From a checkpoint of a small multi-label image tagger: 9600 steps, 13.6 epochs.
Rows from block 6, named by matrix and row number. Rows with one number belong to one channel. Each number is 500 + 50 x the weight over the matrix's rms, rounded and kept within 0 to 999. All counts start at 0. Numbers have three digits each.
# convs0: first 3x3 conv (model.blocks.6.convs.0.weight, 96x96x3x3), inputs 42-55, a 3x3 kernel for each
# convs1: second 3x3 conv (model.blocks.6.convs.1.weight, 96x96x3x3, transposed), outputs 42-55, a 3x3 kernel for each
convs0.47:600572563501470550446427425621512515550468497495515579504457453505487472505527522530456432530558515495503472461495501515509530485480483480533513505475487508599549406418433450526520478488508419506547437443514406357415543567520527537541527508498494472522519461479501502484477524587500491494573587507459514493444376453585541498408453526432444498481525557508465459568511518485500479
convs0.48:431479494468420464514481421507467487530466455494558519547478455518419410525436516519379473411533501411450490534555446468468509435534503581490470587453393596516536532581550498590484537479463498483563462467563453521561491524524441465477485457455496544612438523474525488551610486476443499481408531481571451556465505487430456585459539531554587462528501490510450519439459535516508512
convs0.49:491524581500510525476501535497500494506530488511509478484473442510522482507556450497536493425446467509490476570569503553517463507505426493516553572575560558523517470477537473490475522498496480485570461456510473529517444483455436467461466449416488509480487500468498443432520553455578567547565558492448456450463511521460474495502568567538568561512551573504510470488481452457449428
convs0.50:525510532542506533517445487447526545508478536528472554511475504475422580482453603553502428453469446448505491484547464514467488504428466393503541473503526468553531512372506513479432517587493529600510472484579444495567487484464426509511424526514491594517479513512491415523505563416516511462503450436477562558454515478506501553460395546444527523497514507559644553445622585509538603
convs0.51:490472488584510514481435520468511485508562510568525450456517547518534528548478511480521575433566530507493514447475506459502458547567457501436420470460527433502496695580503500507475437526489449535572439479508408452552490510527461499517491434476569526477579487511433539549479511489451532438422430429409472449535442482485455472579517487573467516437512566499556496558608526491502518
convs0.52:515544504560608571518534541513493514519488503596512430479532532533511498470474400450467472511516519554507505606583529543532455501559537550567446559509467546513445448489522461485515536530461497491459426489535384524597539471455539507467445459452486528529463485500481485505595631614588594552524537542593589489518520451435430469370487536452531542428426477424428456517552499565556479
convs0.53:476437499491517495476514393479593554526497453435424407554516459440439400437435450519476490518515559423454453505473562549564566470483526391518572428485526474482433452478450542543484514533560479415482496530584461445393452516556435518539455503518431478397465489429486514492501519547572591588507534557551620486471576567469468388536452552595475449566575520582508485648538487490458558
convs0.54:485474413493527494444434401457536560554559606536504502484479465433400417429408425544567586504478541455484512518537567492489497470456524530543486569575464547527480451483458501599459448461443501483522441485495487499461467460521453448525515491547601534492576464459472466448507551536428388456515427512506513483459504494494512505580485378602536425417371343495504425495513495503499477
convs0.55:550481514493411598464543470550478533435539463627515397372439498464514520525459417431352517481495403480471428582509411519432473490570444553415515419393473480479418591507550525505451526511541496496567533530428464544500536431503379478490458436451524595545510486513400451539460441565537537467615581467440557578592544452578478483535470477493554480478471473439458432456411370521412482
convs0.56:436494498481409471537468471466424438498440458466405536567533488555492442463485531443507551524524474486472539533519517506547526510453432512498539457511534498495338502484420519474474548526523462359378460470473543584517485478509461489497497567554610596488590599483565507490514489573514467469448420458519576540568525567495535477488514486480497534567534470428463477462515476458517566
convs0.57:466497554471506454525444415534404416551483481513550495507459502449476556494451521535510496475467552522483481480504606433496521416499496548479370652513437589642596442542505534480409565525518561528443463478502534533457521478414529515512537477446483469460528461486532582583503450440566478440515547554508515502426497567442521543554487485549474506576545542550510495568515456550553468
convs0.58:561484497497449493438529530516455589447457574453504502478371476473462407488487508577553524536432451487465586558452539506546541491537443334553548402558596563548539408470553409416545482483535471468473483488465440465503511504512533455527551440460545435416568461464567483435508531490535570500658526435454479482429568479514592547513541447448516495459506487409461521422468482549497490
convs0.59:434473444500521510488467473408438542455480503504478504520501484494471522461519512508551496527480455478497487484526526495512498446456477457513508429515491380439490454464489385469466399461444501493447482498546578597540520511498532556519492560608499394453496466472539442484466495515497474501508500478509532543430509473463520441546502427491463439431436417511492517549587577581516555
convs0.60:525535471478537480522477550457453496514519477484475489494478483487515556522570568452468496474543483584499523536565510553544509538542559485463530451417484471563503446423572471488533496500483549430388430506531425497561496491509517519477503458460467550477410500509441505504413475514360476563512586573479472436465492493461530596453480462448477451478482488475479508572562489513571519
convs0.61:586573575542565522524542523432471480533473511527482461468483439458508430482523468464515444500480452516765677529551578527555553536466513552403432475383485479437447546477546536485519489504601527471604460472491443483504475485464431496478447605565447474506441406481397374460467521505505515526555584593519467450502482403559464361487468454490421488473470470445500523459488494463486429
convs0.62:515531438474470432447429416469523586437489536454523555456507491463527497425510570478521551511535505505477539564542536521485480555504507405421384425452379461450451415514521424502516491549531550505394568444394548501475481498513443485483489467482548566528501548559543598522530566560553578568540603611554475477536499480557576514506503449465501494427464477523486454464482462477472534
convs0.63:464586561482457521559435480459533479517581431509500447555622547527547523492469520492469563535413491518434453487445645487383468503432378540483424512515463524576510510493498551524485496502508500568455503573471479552521512445433424466483483487525412462554357441537401442530452411498486434566501477405523537478529581490490574529450468527491449478506484511481494397517547431497483432
convs0.64:480521489487530481401435434478531547423512518413482486564508511602539472543503431516493515494406476510467492536564495559515432538418422491456545436495572384548575481472556423404581445510652467482382580520465495454469565559524541538524528518490552526514624467441537490411439500497505516543639626525486471457514528598521487546475468436552440394537499474522580544508475463481454468
convs0.65:494507515497519537489478487449444476471438455465485474496488475520517480490479487471489486415417448430424480470458501449495512478502518472452358443456419441470397525504546505479501473495484520527518508538568478498520512551461507551482523537504539478459477436474437456423506542465498533440424498437580528552499529535496489490469496480531535462498521429517508509574564553506503511
convs0.66:549542508535511493425423534516499466482483427533552529572517428427475418422471435520552462528524487501532545474489514447480470553547541525457511471521531489514543496471595508500520422395457402474539389437477451458439582595563603587524515504508482538470480487470448497502498510557512500457547569540442465464471445402545489443553565454525571505488553542574488542557467514421448492
convs0.67:448480490499496496548470590509454405505456457552520515513584479500573506484557456490519523469490517578513467553461481624512540511503491483465502478452491442437548463470530505457527550520608452514569474471609555469540433491533516497526486539489477446427493438439534470532529443547523550567530560547552477459487488512502520523442374444483468467524439464560446475561459503610479488
convs0.68:461551501527484458497462545376460531494467499546471476519549485539572484486545494455501447431492428439522516502562499472523459507499430481500571415490579461460476596513531477487509557574545498454489514453468485528457494445418552447434488461487524479475530522495500464384502488493517531475452475461510505494477437481472483376534507493485483509483450451479451498509501555494555592
convs0.69:471425507510448493493488463531478407454439394488488455484496503497503512451534548542485518575560591423435533448465451470464404500463480520533589487504584520469528570482437472512559474472461502535483575498499667572563586491470541552506389423466423407443457459441564500480495488498462466462432509509462567471486475557663587593564532511523482485508471465544547516454468536467432453
convs0.70:519524476506515472535506485451442483472474467448447428506495503468492486468515538586580504591562519540502510516461462496401423407492493487435516469439441484500458432409453441497501479491435548473475596540510637550504479513418506536440559578546455515536496483436467471491416504500440524489474542549474440462530528527518552567445498530468450503463427455469557511520529496487507431
convs0.71:493466495528540631579569563583619561475532532428505577557496499544540493528516505490546521424418507489453447525512453542463544453465513476572518453469488453457405562559592525571554498500499453449479599588537525503496515487453543516438541511500522561560472523570462475493517460421506474488448437470403457508504559506539550420583675584417521666557498519486527571454545490414521486
convs1.47:417499465512503499468468472613650623573565515575585619438551581466555624416392532531551562523596590463525542394480546388468492449458460553523569531543567473520539545484459629589579632622600436495539477511528517454410486469525503502507550498522579612693563552577445478535506495441576523426519550524451482368409421464424411459444482483503515482448433532459360496473453541468437451
convs1.48:495521442547461432429461467358386439488440464464522577559482430558498481524491463610549545539530519467438530430389430419390483431449510452419442478421508445451513353337380457372376448454438505455417438477466506445384532539611508528529465482532450549520502528480465505516534436447431468441456465544469552518536531473534528467493502514518400423405331443485492500546524472509514455
convs1.49:520484499423404461507507531392418462452488501439484546565547588501475451454390367429438454454452463421394401489535528424508545390406512472531473456498508506543546540587606514555569504495518530520450538487468505488442539578595540576563516546587484465425423473453434396411431395477449419417516446438593493479526463420530500500448501530431467484414473481604517440561500424580528453
convs1.50:363429527511578670586568616424529485423476497389464509426386444447405490485401448500449459516476456457518495486477528440483493491532454478537474530541484542532472552446429557441534535513509505431388488463419502471462426412501451471506413456465449488489465487487497473481477507480510532433478487465449485496485477438446424489494481522504465491554513460481497492488530505515519459
convs1.51:524506466535518381499470418491428484478468535379392531626533425489473406539565521556531515530479493471402449412522574439438409505528507389429521420541582413470573312427449407482461410447478629585545516486499469481523610587617516507559410503500456459510360406476528514537520566476484478462432486518548546568577611529547535505607573553471510482378425470560435444536463399529469447
convs1.52:598613531557484445483454425525507507499484551578509460449504549487557572473540530457504534456527548477548514510511526548509423488438434459470431494482430440445410534578523509574517446452454468497527493460479457461503577611597561581587550571601518541496456515466454538506421420475490510555464511552466428469422348482483477511518484478479437458517466460465512572439463498419435408
convs1.53:498477470564469435645567547464494570541568647521509539466527487507565496575575520507499405530500520546617541473460499546520459537468434544471466546496480481517497506508437501468492533534501399454472481480538500472429491500521428423432493441480452561562503555549565542540546538520514487474469478504439494478520555520470497497554447465516389350563523432507522556523516566492472450
convs1.54:511539588490514544500497495542504471576605520498503439532503466511507457522540525555555537524491522569489490447417472497457455646550490465428478525517553550564535550565518547547528434460475521481429539493491525476445552528500480479489468499492499475431414418461487505516498531476545549503496487446478477498534511512473442509491505504452489459451515478473402430536488421472527511
convs1.55:481532583502485489480493520491543530506598434593516545529456485520505444530520510546479534544504538496467490541585538565564516533491564487483459532484434513493426455505496517517521493524561497569532487472450463452400471476514475486531480458541522481489465495474494450501450414413413439438481471442460475508488492503402529587514550587499607605598570579482464465460444454504498478
convs1.56:502445463520526533530538566521454483493573501607506440521492440461458518451489548500472428470537567471539577581548457462611503457448479508447547453510509529538492473472478475514516476552569535505487545413456567495515547511504513486484490494464464526563510516619528603598480448412477466529521522525571533474508440409427433552445450431449493539530538610475460459520478494461406470
convs1.57:539501454499495517488517555454412393551461454542550491442447493451480489494465403421446504549434519549505546501454486500431411452460460564580516495506558457471541462507497502512472534525435499521456506526489454557537393471515454480514499498546437455545459471481410442469550520483520469422482461447562473398484463431473394401519514539529494515478501532459375443508405399532481460
convs1.58:486521525496499521457464517540509516554491478571503526442462523545550532578537576527481442511544499397479505543570614564598604511552558522550512531504506497468583479487517514431594535522663541478513497506508469448537560499467544514474532493538519533587427510627449479592509546582487478589449441521438469519495570569495451515463557546447485508419411437508483527546507507497507524
convs1.59:602547558516496450484496497446389511480500595431462517570484514565455429502445438527469522462481571415433495469419562535513541453545519487479519539510498570494491430493517412504469420479441569617585456519528492508459467468492477515522499543570559570645509530568473539606375432469515548522550537462441502467531555509534462465513525587601570590556499468566523443516462411477494476
convs1.60:495434436508486448589562561526612599509554564573571625447503546491520538573532500399519479472543518495549485403475486494509483450432423500539486593532423496481434509511548540506498508543532496539510520513472486521468447497498497494482481478498484554536553598508596627559540474542466463475478500509565426365483458526445510471483487508489531553469526637454476543489479510472432424
convs1.61:541520607490488553534513509510580539507569513573583475516537484474529531459536521567541509467467450476441426464532462437490490380409487433506563450551525480451437499472467469490483482472519466547533542552506508519494492541506512569547478533526525470455488432439498426417553557405546505412565570503462460473533521500530546460402414393438459412499491440512535529474479439450437431
convs1.62:417460473464450478549481436589510559583518496579518526499481442588554468644580528560522484554490422568489475494499497474441521524506513475478477473458471507480533425498461425455402423407452595562532531548552626574621486471508474449495542541536520442453467465480427459471522568467615623512569560467466431463496491418464410367418353375490447426463476476475505613470536581474570609
convs1.63:430523499468521517488573626482488572450512495475467451379526482369509480342506478494507505527468484457430437574635554679703529470602614488548504485531562473554595480476521533436488534455480497556493456499531345427491537498478539487492600500472533514482488500524444457535499473466488444496577535498473397493548509560545564482402446543482509532481538533477553551505506523493484558
convs1.64:464453447531537524481505490545561657574536502591479440416417478444407468447398544450448520464435496475469479512535506497430478455475473593563480609528435604523460360427435450489474526552462477447537461463520458449546577515460526480494505406476548521514469493530408401503438511576482505496464510479517455382478494442440439432421473490455564503449523466487513535428476518353466556
convs1.65:542535507492459473502451453485490533547555582635670653504454417496486478567549533561578525542534500460457486514536507487502520460460436597555497545482437526481515475537566422472515360362454483553520458474481497482533512574567527592625564613681505557582499557552444489492534520525517505484477423405510522518475459499437451479482473470492507511519541495415549593434535536471555544
convs1.66:516571507504484477567499420572467404614513462573521520592585574475571568362489587465490577431465553479496499554523518465464519487518536589524550536484554483486453426519533477527555468534471396384421456433491498453490496522547479475525517470549531547598461501541464467499354478506418532497470566521441451471509476524494429512476523529504542497427510553354448539407482551454489559
convs1.67:448507452471441429482468468613622530582534463599471460459645648507588601386480449461495509476553561547630604426614491424532498484472442476510535559486507549478458433494439461535527448485526512511582484525542485523565526496427466461375456466441460460580472491556505533590473479463472507488467499559507490507520522617511453460562483385582538426505461452523552487475503459519519495
convs1.68:424478514416465547432560590510478423538499463508474509476470563471508595452499512464492536465559521410510493456529522551593568546466454469486517530531523541578536493434425470514487429478483559530412497474510433482526556542546496505477452499511534477426514466459512487472431426479496478498531532529488518488464473482430439442535535478521513516501504516453539532489497487504456492
convs1.69:559523498511450479497463488542549584533550521510527565465566506589654604607621583456474458497516525526528579405379376548501488509486505506554581558546611541464514564487514529507527549558562522456365471439436480512514403450470465482467436477424513476561490543529502500576473582569496506536579547494394409431547507457518458463510440431534472437572510458513511453453475488476463493
convs1.70:520543483482532542458518521582521532527493548435464540500517532558544487609531466534469493580483476488438514496481464477477500467445487381373507458426548478515515502508510492500555455510552479474456532533524552542513491436464468455423502485445360455512377527557398555544464449481510471412544495442450486491465554572471573576646509454589464366446404344365438413462486406574532420
convs1.71:459478492525425497522486506492501553587539582608602600534458421579503494585592495433500549427559517456482379413452471449487485505552523446496533404535544442554562485490457454545552405472529517484485561567486624523491526516512466438391388414392566510458478466434538577484478513538474440422470424400500514397530492403510458441558546473498572530560556541464512510505525530462497532