A small multi-label image tagger, trained from scratch: 64-pixel images.
Rows from block 7 of a small multi-label image tagger, named by matrix and row number. Rows with one number belong to one channel. Each number is 500 + 25 x the weight over its row's rms, rounded and kept within 0 to 999. All counts start at 0. Numbers have three digits each. After the name is the row's rms in percent of the matrix's.
After each channel's rows are labels from the 100 images, of 14976, where the channel reaches its highest value: "colour at peak" is the nearest of a few named colours to the mean colour under the peak; "responds to" is what is common among them. Only what is clearly more common there than usual is listed. The data: photos of plants and fungi (iNaturalist). In brackets: how many of the 100.
# convs0: first 3x3 conv (model.blocks.7.convs.0.weight, 96x96x3x3, each kernel summed), inputs 0-95
# convs1: second 3x3 conv (model.blocks.7.convs.1.weight, 96x96x3x3, transposed, each kernel summed), outputs 0-95

convs0.6 090:461448506541537521499463473486544506479495559514541515539505470483489484504502484494501501503481517526498509499489494465521491551516513452472441475508477515496484538476488524499489461471470519478499512534516550548516457487484485548520454503510503481517498468517484505504494506489501501523
convs1.6 080:495472480518470477467508465539479461498506476460492484487468507490509495500509520470473568504465495511501458505494500491503522461515484519538538463502496514481514577520476506491485470491468477560503509470488479496500485508506527481484520558481476486488486518510486458491496450499496479456
colour at peak: pink (27)
responds to: order Asterales (53); family: Asteraceae (53)

convs0.1 091:511524506488476484492468534537486517518502523523514535490523528434510490457570464528497491509483482443521523491482519506476523481489524546526493500471500458476529468505500479506548503484480512464508465495488521507509539494463498529506493486511499530478525555494459501496481522498460517522
convs1.1 099:518517512528517457555504504464507512500530520499506491483499514522486483530481506482508523467498547528488470537539494535497495474472447485499461484448498501486487520499497536498511458489475511491501501465520459478530495475522513455480539463483544463494485505477532468468484512457513473537
colour at peak: yellow (63)
responds to: order Asterales (34); family: Asteraceae (33)

convs0.77 093:561470477491490524567504488491500493522485498497447523480501478503507502490495453524513553498432486481514485482464509460476516533509498531522461486529524465504514491534489494560450520508491511524472507477474471552488536513515486483484488493492498506494459504504533489510500498504472503484
convs1.77 098:507468524535470535489484456504516493508456509515471461525496491510481419433468511462514503463504496491504493578491499480510468516521522547493507500496503472513484521467496508509526478470500467499474454496473509528472514497498487483486511497493493488518514511462484472484545519470477497484
colour at peak: yellow (25)
responds to: order Asterales (44); family: Asteraceae (42)

convs0.2 120:511511513477500517492474486509517483494484477503486475532492515512501502499534480509483492486560473499445515541532573523530466556482466530448478497480490519508505442486512518497523545464521528502505513497479519496481502489512549500504505473443514506451504472510531509479472467490505503505
convs1.2 116:552558502490529504516493495517534516486503518525523518539504448473499486519514491494506497472526492540486501489515522521500496536478499511472532501480532498493483507498501498559521539496504507508522520457500473516512543508529581481481447494497525502562502490494486520509504484489470485560
colour at peak: yellow (58); orange (39)
responds to: order Asterales (54); family: Asteraceae (54)

convs0.15 130:543508484476527517499514551480575498484459468481473523509510515510520484524552485527488495533482503544455487494452466501512519514516520502496506503494522467543475489477477488489494503525501536527543482508530473539461537490534527491463495519492525500498488453495487502499538502494482534485
convs1.15 130:562471484482512476479498471494494463466459512480483487474479517490506493485519481545492470474482479515517526507466477460518501469514476516515533531476550522494441491511512473567515514506493530509518510540512488500481545495507477515475438467474491487490502472539481526482495523512517497480
colour at peak: red (43)
responds to: order Asterales (29)

convs0.88 094:508488472507493485491505514499512521450481506450507503446504482492546508518466480505521489504524515460479540447503504487517503463502493492502475493471504505498459523531506420479446479518503461535501479493435526511484516493517548477503501508492528498516541499537507509494506533534494517526
convs1.88 097:537461501478525486511513486524491525454510519468537479509438476508459480469473497484510459533484509511480546515514468510457490477522497528473469523473510502502491481522513494492489498502460475543470496517474487485543551491543473500496443501489547532481514472469485475514483519483505501500
colour at peak: pink (31)
responds to: order Asterales (29)