A small multi-label image tagger, trained from scratch.
Model: 2.92M parameters, arch resnet, norm batchnorm.
Data: trained on photos of plants and fungi (iNaturalist), 90422 training examples, 13.6 epochs.
Rows from block 8 of a small multi-label image tagger, named by matrix and row number. Rows with one number belong to one channel. Each number is 128 + 32 x the weight over its row's rms, rounded and kept within 0 to 255. All counts start at 0. After the name is the row's rms in percent of the matrix's.
After each channel's rows are labels from the 100 images, of 14976, where the channel reaches its highest value: "top examples" is what is common among them; "patch colour" is the nearest of a few named colours to the mean colour under the peak. Only what is clearly more common there than usual is listed. The data: photos of plants and fungi (iNaturalist). In brackets: how many of the 100.
# convs0: first 3x3 conv (model.blocks.8.convs.0.weight, 96x96x3x3, each kernel summed), inputs 0-95
# convs1: second 3x3 conv (model.blocks.8.convs.1.weight, 96x96x3x3, transposed, each kernel summed), outputs 0-95

convs0.24 090 [101 116 105  71 167 116 133 154  94  88 158 156 132 130  84 136 102 124 199 148 116 132  87  29 123 122 113 119 141 139 122  85 129 152  76  76  84 137 167  79 142  78 151 124 132 108 114 114 103 131 131  92 147  97 136  69 147 187 193 103 127 163 115 151 114  81  67 126 138  79 157 155 126 151 170 158 153 172 150 117  92  85  69 124 101  87 128 124 129 144  71 136 132 120  94 103]
convs1.24 084 [102 130  56 122 120  77 175 230  70 113 152 109  95 208 124 130  99 158 111  74 127 176 121 131 121 181 113 153 151 190  96 145 125 136 174 119 107 126 120  99 139 146 112 122 121 146 232 154 106 170 159  96 134 130 162 126  81 105 156 101 162 155 142 150 115 149 127 154 130 141 138 127 150 120 107 154 106 160  86 159 120 124 100 156 116  73 163 148 122 103 165 134 173 132 117 170]
top examples: order Asterales (55); family: Asteraceae (55)
patch colour: pink (37); yellow (26)

convs0.23 114 [163 188 116 147 132 119 140 184 120 121 105  90 130 137 127 114 127 133 108  82 150 124 105 163 115 102 124 132 111 117 140  52 104 101 107 136 186 198 201  82 176 118 149 148 169 180 164 123  64 132 131 154 154 130 144 147  88 178 141 150 127 107  72  70 112 140 184 144 133  58 176 132  60  88 116 191 138 130 146 104 124 140 133 169 115 108 140 147  83 163  98 128  92 118 131 128]
convs1.23 110 [108 161 122 149 123 140 115 132 155 122  68 172 119 166  84 131  97  88  64 143 138 134 152 185 111  55 123 198 115 100 148 151 102 139 124  78 135 199 185 122 153 138  91 136 128 160 119 139  59 158 182 183 132 131 126  76  83  60 104 106 129 148 124  95  92 163 175 140 139 124 122 131 132 147 123 165 121 114 108 124  86 150 120 162 169 136 134 113  69 119 181 114  78 105 119  90]
top examples: order Asterales (53); family: Asteraceae (53)
patch colour: pink (29)

convs0.19 087 [ 92 180 140 143 102 124 125  96 108 107  95 132 142 137 137 114 109 121 106 162 135 119  91 160  78 109  54 162 126 138 115 116 195  97 133 121 146  99 106  98 130 118 113  98 222 182 149 162 132 153 104  76 158 145  90 129 169 208 143 100 101 135 154 150 137 129  96 104 118 174 103  79 134 181 186 103 153 166 106 158 148 143 152 156 101  57 117 110  54  83 134 130 169 122 137 113]
convs1.19 116 [145  93 109  76 130 137  88 169 120 149 129 160 107 118 166 121 103  50 137 157 134 148 127 131 130 159 178 149 132 160  78 152 151 133 105 125 179  53 107 118 114 173  84 160 193 126 151 174 100 138 136 121 145 158  89 180 186 169 188 152 128  87 100 185 167 129 150 150 179 128 113 139 134 104 134 117 139 169 146 148  34 135 129 128 125 113 150 142  99  58 160 132 119  84 114 120]
top examples: order Asterales (67); family: Asteraceae (67)
patch colour: pink (27)

convs0.71 093 [ 97  88  93 174 154 158 132  71 135 112 164 148 120  77  85  98 107 133 158  95  94  70 147  81 147  38 201 116 173  92 111 100 141 115  74 126 136 138 108 115 153 147 117  94 109 132 124  95 126 143  80  95 106  82 114 146 157 147  55 120 105 101 148  94 158  95 111 205 147 104 105 120 127 137  98 128  95 154 140  87 154  85 123 112 176 116 161  75 123 139 166 156 115 122  84 153]
convs1.71 097 [132 169 153 134 170  86  83 188 159 167  97 171 115 181 155 130 109 191 129 109 162 145 134 143 172 111 140 136 180 149 148  96 140 157 148 172 174 161 143 139 130 164  94 140 116 130 111 163 120 128 116  67 155 152 114 149 109 135 115 184 132 142 130 180 113  87 180 164  56 151 154 120 164 101 164 115  77 116 189 146  96 164  67 111 126 126  65 140 114 156 166 191 115 104 106 134]
top examples: order Asterales (49); family: Asteraceae (48)
patch colour: pink (27)

convs0.20 089 [ 87  96 102 130 181 108 178 128 179 121 158 101 108 104 104  85 140  95 133 137 151 157 116 121 124 105 120 107 130  85 146 117 186 166 119 109 132  45 134 129 155  51  51 162 135 109 112 158 116 145 119 175 172 104 144 127 167  79 125 165 124 116 107  64 140  76  95 143  98 117  99  94 161 136 118 138 139  84 167 149 115 132 151 153 207  88  82  96  85 144 110 170 170 139 148  99]
convs1.20 097 [109  66  86 118 114 122 101 163  64 157 118 145 110 140 129 184 109 112 143  94 149 198 139 173  97 105 148 108 136 136 152 146 125  89 101 140 143 110  57 122 104 163  95 124 138 118 102 157 106  91 149  65 150  65 112 159 160 123 102 117 112 156 139 114 205  85 153 117 137 126 103 150 158 107 120 103 185 123  96  98  81  89 127 112 190 136 130 134 169  90 120 217 110 150 102 184]
top examples: order Asterales (40); family: Asteraceae (40)
patch colour: white (40); pink (26)

convs0.66 098 [130 111  87 140 185 138 150 152 141 155 145 155 101 151 125  96 105 161 169 100 140  58 144  37 104 134 153 147  86 142  99 148 118 129 181 131  63 109  93 148 142 222 152  86 157 102 134 173 130 147 125 129 122  91 150 120 117 158  69  97 144  93  96 100 142  92 118 162 116 111 155 105  70 128 144 152 111 171 143 139 130 121  82 103 171 158 107  64 109  99 139  71  94 139 183 123]
convs1.66 107 [151 124 125 128 158  95 107 112 107 167 147 144  88 122  78 127 138  90  95 143 131 157 116 140  82 174 106 153 115 107  82 158 127  98 110  95 107 136 104  71 118 186 130  89 107 142 156 163 151 134 123 113  98  84 129 146 203 178  39 201 174 119 129 178 167 141 161 150 126 109 154 162 136  68 102 147  76 139 122  87 114 124 162 162 115 172 192 143  86 189 131 100 101 131 148 137]
top examples: order Fabales (25); family: Fabaceae (25)
patch colour: pink (26)

convs0.33 114 [145 129 165 123 145 186 166 152 110 118 123 118  78 120 143 103 117 140 141 144 159 168 145 104 166 157 132 153 187 105 108 111 100 191  80 143 115 129 175 108  93 157 158  94 130 172 137 165 126 128 145  52 173 141 142  97  94 141 176 170 169 198 121 213  95 199  93 135 148 123 148  68 110 163 129 110  87  77 109 159 103 147 159 133 150  75 116  99 130 111 113 169 115 121  97 116]
convs1.33 099 [183  83 174 139 130 162 154 124 115 135 116  82  80 148 112 123 143 121 165 102 154 172 122 121 167 110 136 144  88 111  98  88  81 149 149 103 139 161 108 202 125 141  86 174 131 100 172 122 117 123 189 113 112  37 182 161 176 118 151 140 118 119 135 123 121 146 130 168  96  81 127 129 168 140 110 106 155  91  70 148 126 155 117 151 123  65 106  77 133 111 149 173 160 216 111 146]
top examples: order Asterales (32); family: Asteraceae (32)
patch colour: pink (36)

convs0.2 106 [154 135  61  75 108 213 141  68 163 107 153 117 118 101 110 142 135 128 104 118 128  74 102 115 123 168  59 153 166 118 101 113  84 131  87 133 124 106 152 122 133 109 152 117  80 159 146 152 106 166 130 116 172 126  94 104 142  79 179  73  98  68 173 173 114 121  97 117  91  94 174  79  89 125 137 104  83  83 124 109 138  89 114 132 123 129 123 183 157 146 116  78 155 194 131 118]
convs1.2 104 [155 123  65 178 106 204 111 125 138 151 139 165 140  49 115 105 103 166 136 176 134 125 131  92 106 187  83 122 127 148 169 124 106 139 134 110 140 132 155 137 116 100 170 122 177 210 102 125 143  95 185 138 169 138 168  83 144 149 125 102 152  97 163 135 129 128 128 151 148 181 134 114 161 155 169 172  97 104 119 121 175 113 120 222 115 190  97 140 116 127 174 149 137 117 177 128]
top examples: order Asterales (40); family: Asteraceae (40)
patch colour: yellow (50); orange (25)

convs0.11 112 [175 114 192 152 122  66 130 143 165 100 136 182 126 149 151 114 134 141  93  98  79 149 125  58  65 171 130 136 139 115  59 111  98 156  81 154 103 148 140 139 116 167 132 115 109 116  71 121 136 101  99 104 130  84 189 157 126 124 148 154 139 103 122 102 117 103 135 144 117 164 178 126  83 164  99 114 117 184 140 161  68  95 121  92 168 140 171 172 144 190 142  98 119  58 110 155]
convs1.11 103 [117 128  91 132 177 144 153 105 116 115  88 107  63 138  78  94 111 145 101 119 137 136  98  92  93  63 141  56 103 134 136 194  74 141 129 127  45 162  95  46 124 168 118  99 112 147 111 125  98  95 160 135 127 100 120 127  73  97 216 156 160 107 147 147 100 149 144 101 126 156 113  88 113 132 203 134 129 147 112 155 126 121 134 108  87 127 105 123 118 120  87  98  77 104 153 141]
top examples: order Asterales (44); family: Asteraceae (39)
patch colour: pink (25)

convs0.49 115 [182 125 120  62 125 148 110 198 146 102 106 145 127 130  86 130 116 106 131 105 146 106 117 112 161 145 115 194 130  78 123 115 127  81 129 133  95 188 164 170 178 109 191 132 107 153 147 157 147  59 110 109 140  96  88 160  91 148 132 153 129 168 100 181 137 124 134  96 144 163 163 125  70 152 220 168  95 115 104 138  98 134 153 136 141 143 124 177 115 138  87 141  59  74 122 153]
convs1.49 102 [174  94 141 142 137 181 101 102 136 153 136  97 167  84 135 157 111 144 104 118 127 149 132 112 138 174 154 132 169 139 102 144 157 126  94 183 171 194 175 105 120 140 159 199 115 159 134 110 124  75 148  66 117 134  71 125 102  95 168 149 122 190 100 166 177  96 110 119 130 136  92 104 122  78 177  80  93  81 108 116 171 184 117 141 133 129 149 140 131 148  64 181  94  93 157 162]
top examples: order Asterales (68); family: Asteraceae (68)
patch colour: yellow (48)

convs0.55 096 [130 194 107  91 143 151 127  91 113 106  94  88 137  72 176  65 110 161  98 132 123 161 127 145 119 117 109 117 109 175 125 187 119 109 180  88 164 108  99 137 125 125 139  60 148 141 136 169 164 125  98 131 176  60 124  86 178 119 120 133 178 155 130 168  91 116 160 173 162 118 167  90 134 127 111 108  93 140  79 165  59  96 130 160 107  89 107 145 106 207 148 135 141 115 141  84]
convs1.55 094 [176 157  81 130  94 111  97 144 150 125 179 159  97 145 131 161 173 174 157 188 131 130 155 121 151 161 126 111 146 162  61  92 132 134  70 139 184 118 114 143 145 150 128  76 129  98 154 154 104 124 192  94 172 124 145 159  99 177 190 127 101 144 107 118 165  98 177 119 140 104 126  82 101 152 113 158 116 120 136 132  42 124 157 182 144 163 107 106  65 151 129 112  62 143 118 166]
top examples: order Asterales (50); family: Asteraceae (50)
patch colour: yellow (64); orange (30)

convs0.44 087 [ 98 105  92 116 134 150 165  88  97 171  89 118 132 120  83 146 122 104 136 174  80  54 109 128  94  79  97  89 113 133  96 102 110 165 143 110 141  84 144 114 147 154 139  97 111  86 152 139  70 211 121 166 136 184 173 115 133 207 119 118 136 141 103 117 121 103 107 180 114 157 182 146  95 125 174 149 128 140 172 105  86 157  83 157  90 145  76 140  88 134  91  84 120 103 171 112]
convs1.44 102 [134 122 143 161  97 117  85  93  68 152  95  95 151 147  89 112 144  77 123 135  86 144 171 136 134 134 186  76  82 165 131 151 140 110 140  92 123 152 129 116  98 134 120 159 148 115 192 169  97 167 137 134 202 137 194 110 144 170 118 148 145 136 144 100 129 138 124 161  97 134 120  86 134  97 140 171 114 141 147 194  79 187 129 179  87 179 168 192 185 135 135 107 138  93  72 119]
top examples: order Asterales (58); family: Asteraceae (58)
patch colour: pink (29)

convs0.75 095 [124  60 152 132 132 191 141 140 116 113 202 152 135 149 135  83 153 101 135 141  94 180 121 111 100 162 160 147  98 123 102 113 186 106  81  86 170 114 184 115 157 142 193 128 110 106 128  60 121 157  17 142 134 113 115 138 148 134  93 123 121 146  76 109 106 114 139 123 108 172 141 138  98 125 105 141 109 113 105  82  96 131 165  53 157  81 158  90  85 103 147 157 146 138 106 130]
convs1.75 091 [119 122 140 193 201 128 118 138 115 111 162 126 154  97 134 119 150 113 131 118  63  90 106 141 116 148  65 143 170 166 133 126 122 136 155 163  77 119 157  72 144 144  81 172 151 187 159 109 150 146 137 182 131 138 144 151 119 143 128 122 105 148  91  85 157 171 160  81  91 144 122 148 181 120 113 108 187 179 104  62 149 108 197  81 137 159 130 150  88 110 155 128 194 111 180 133]
top examples: phylum Basidiomycota (28); class Agaricomycetes (28); kingdom Fungi (28)
patch colour: pink (29)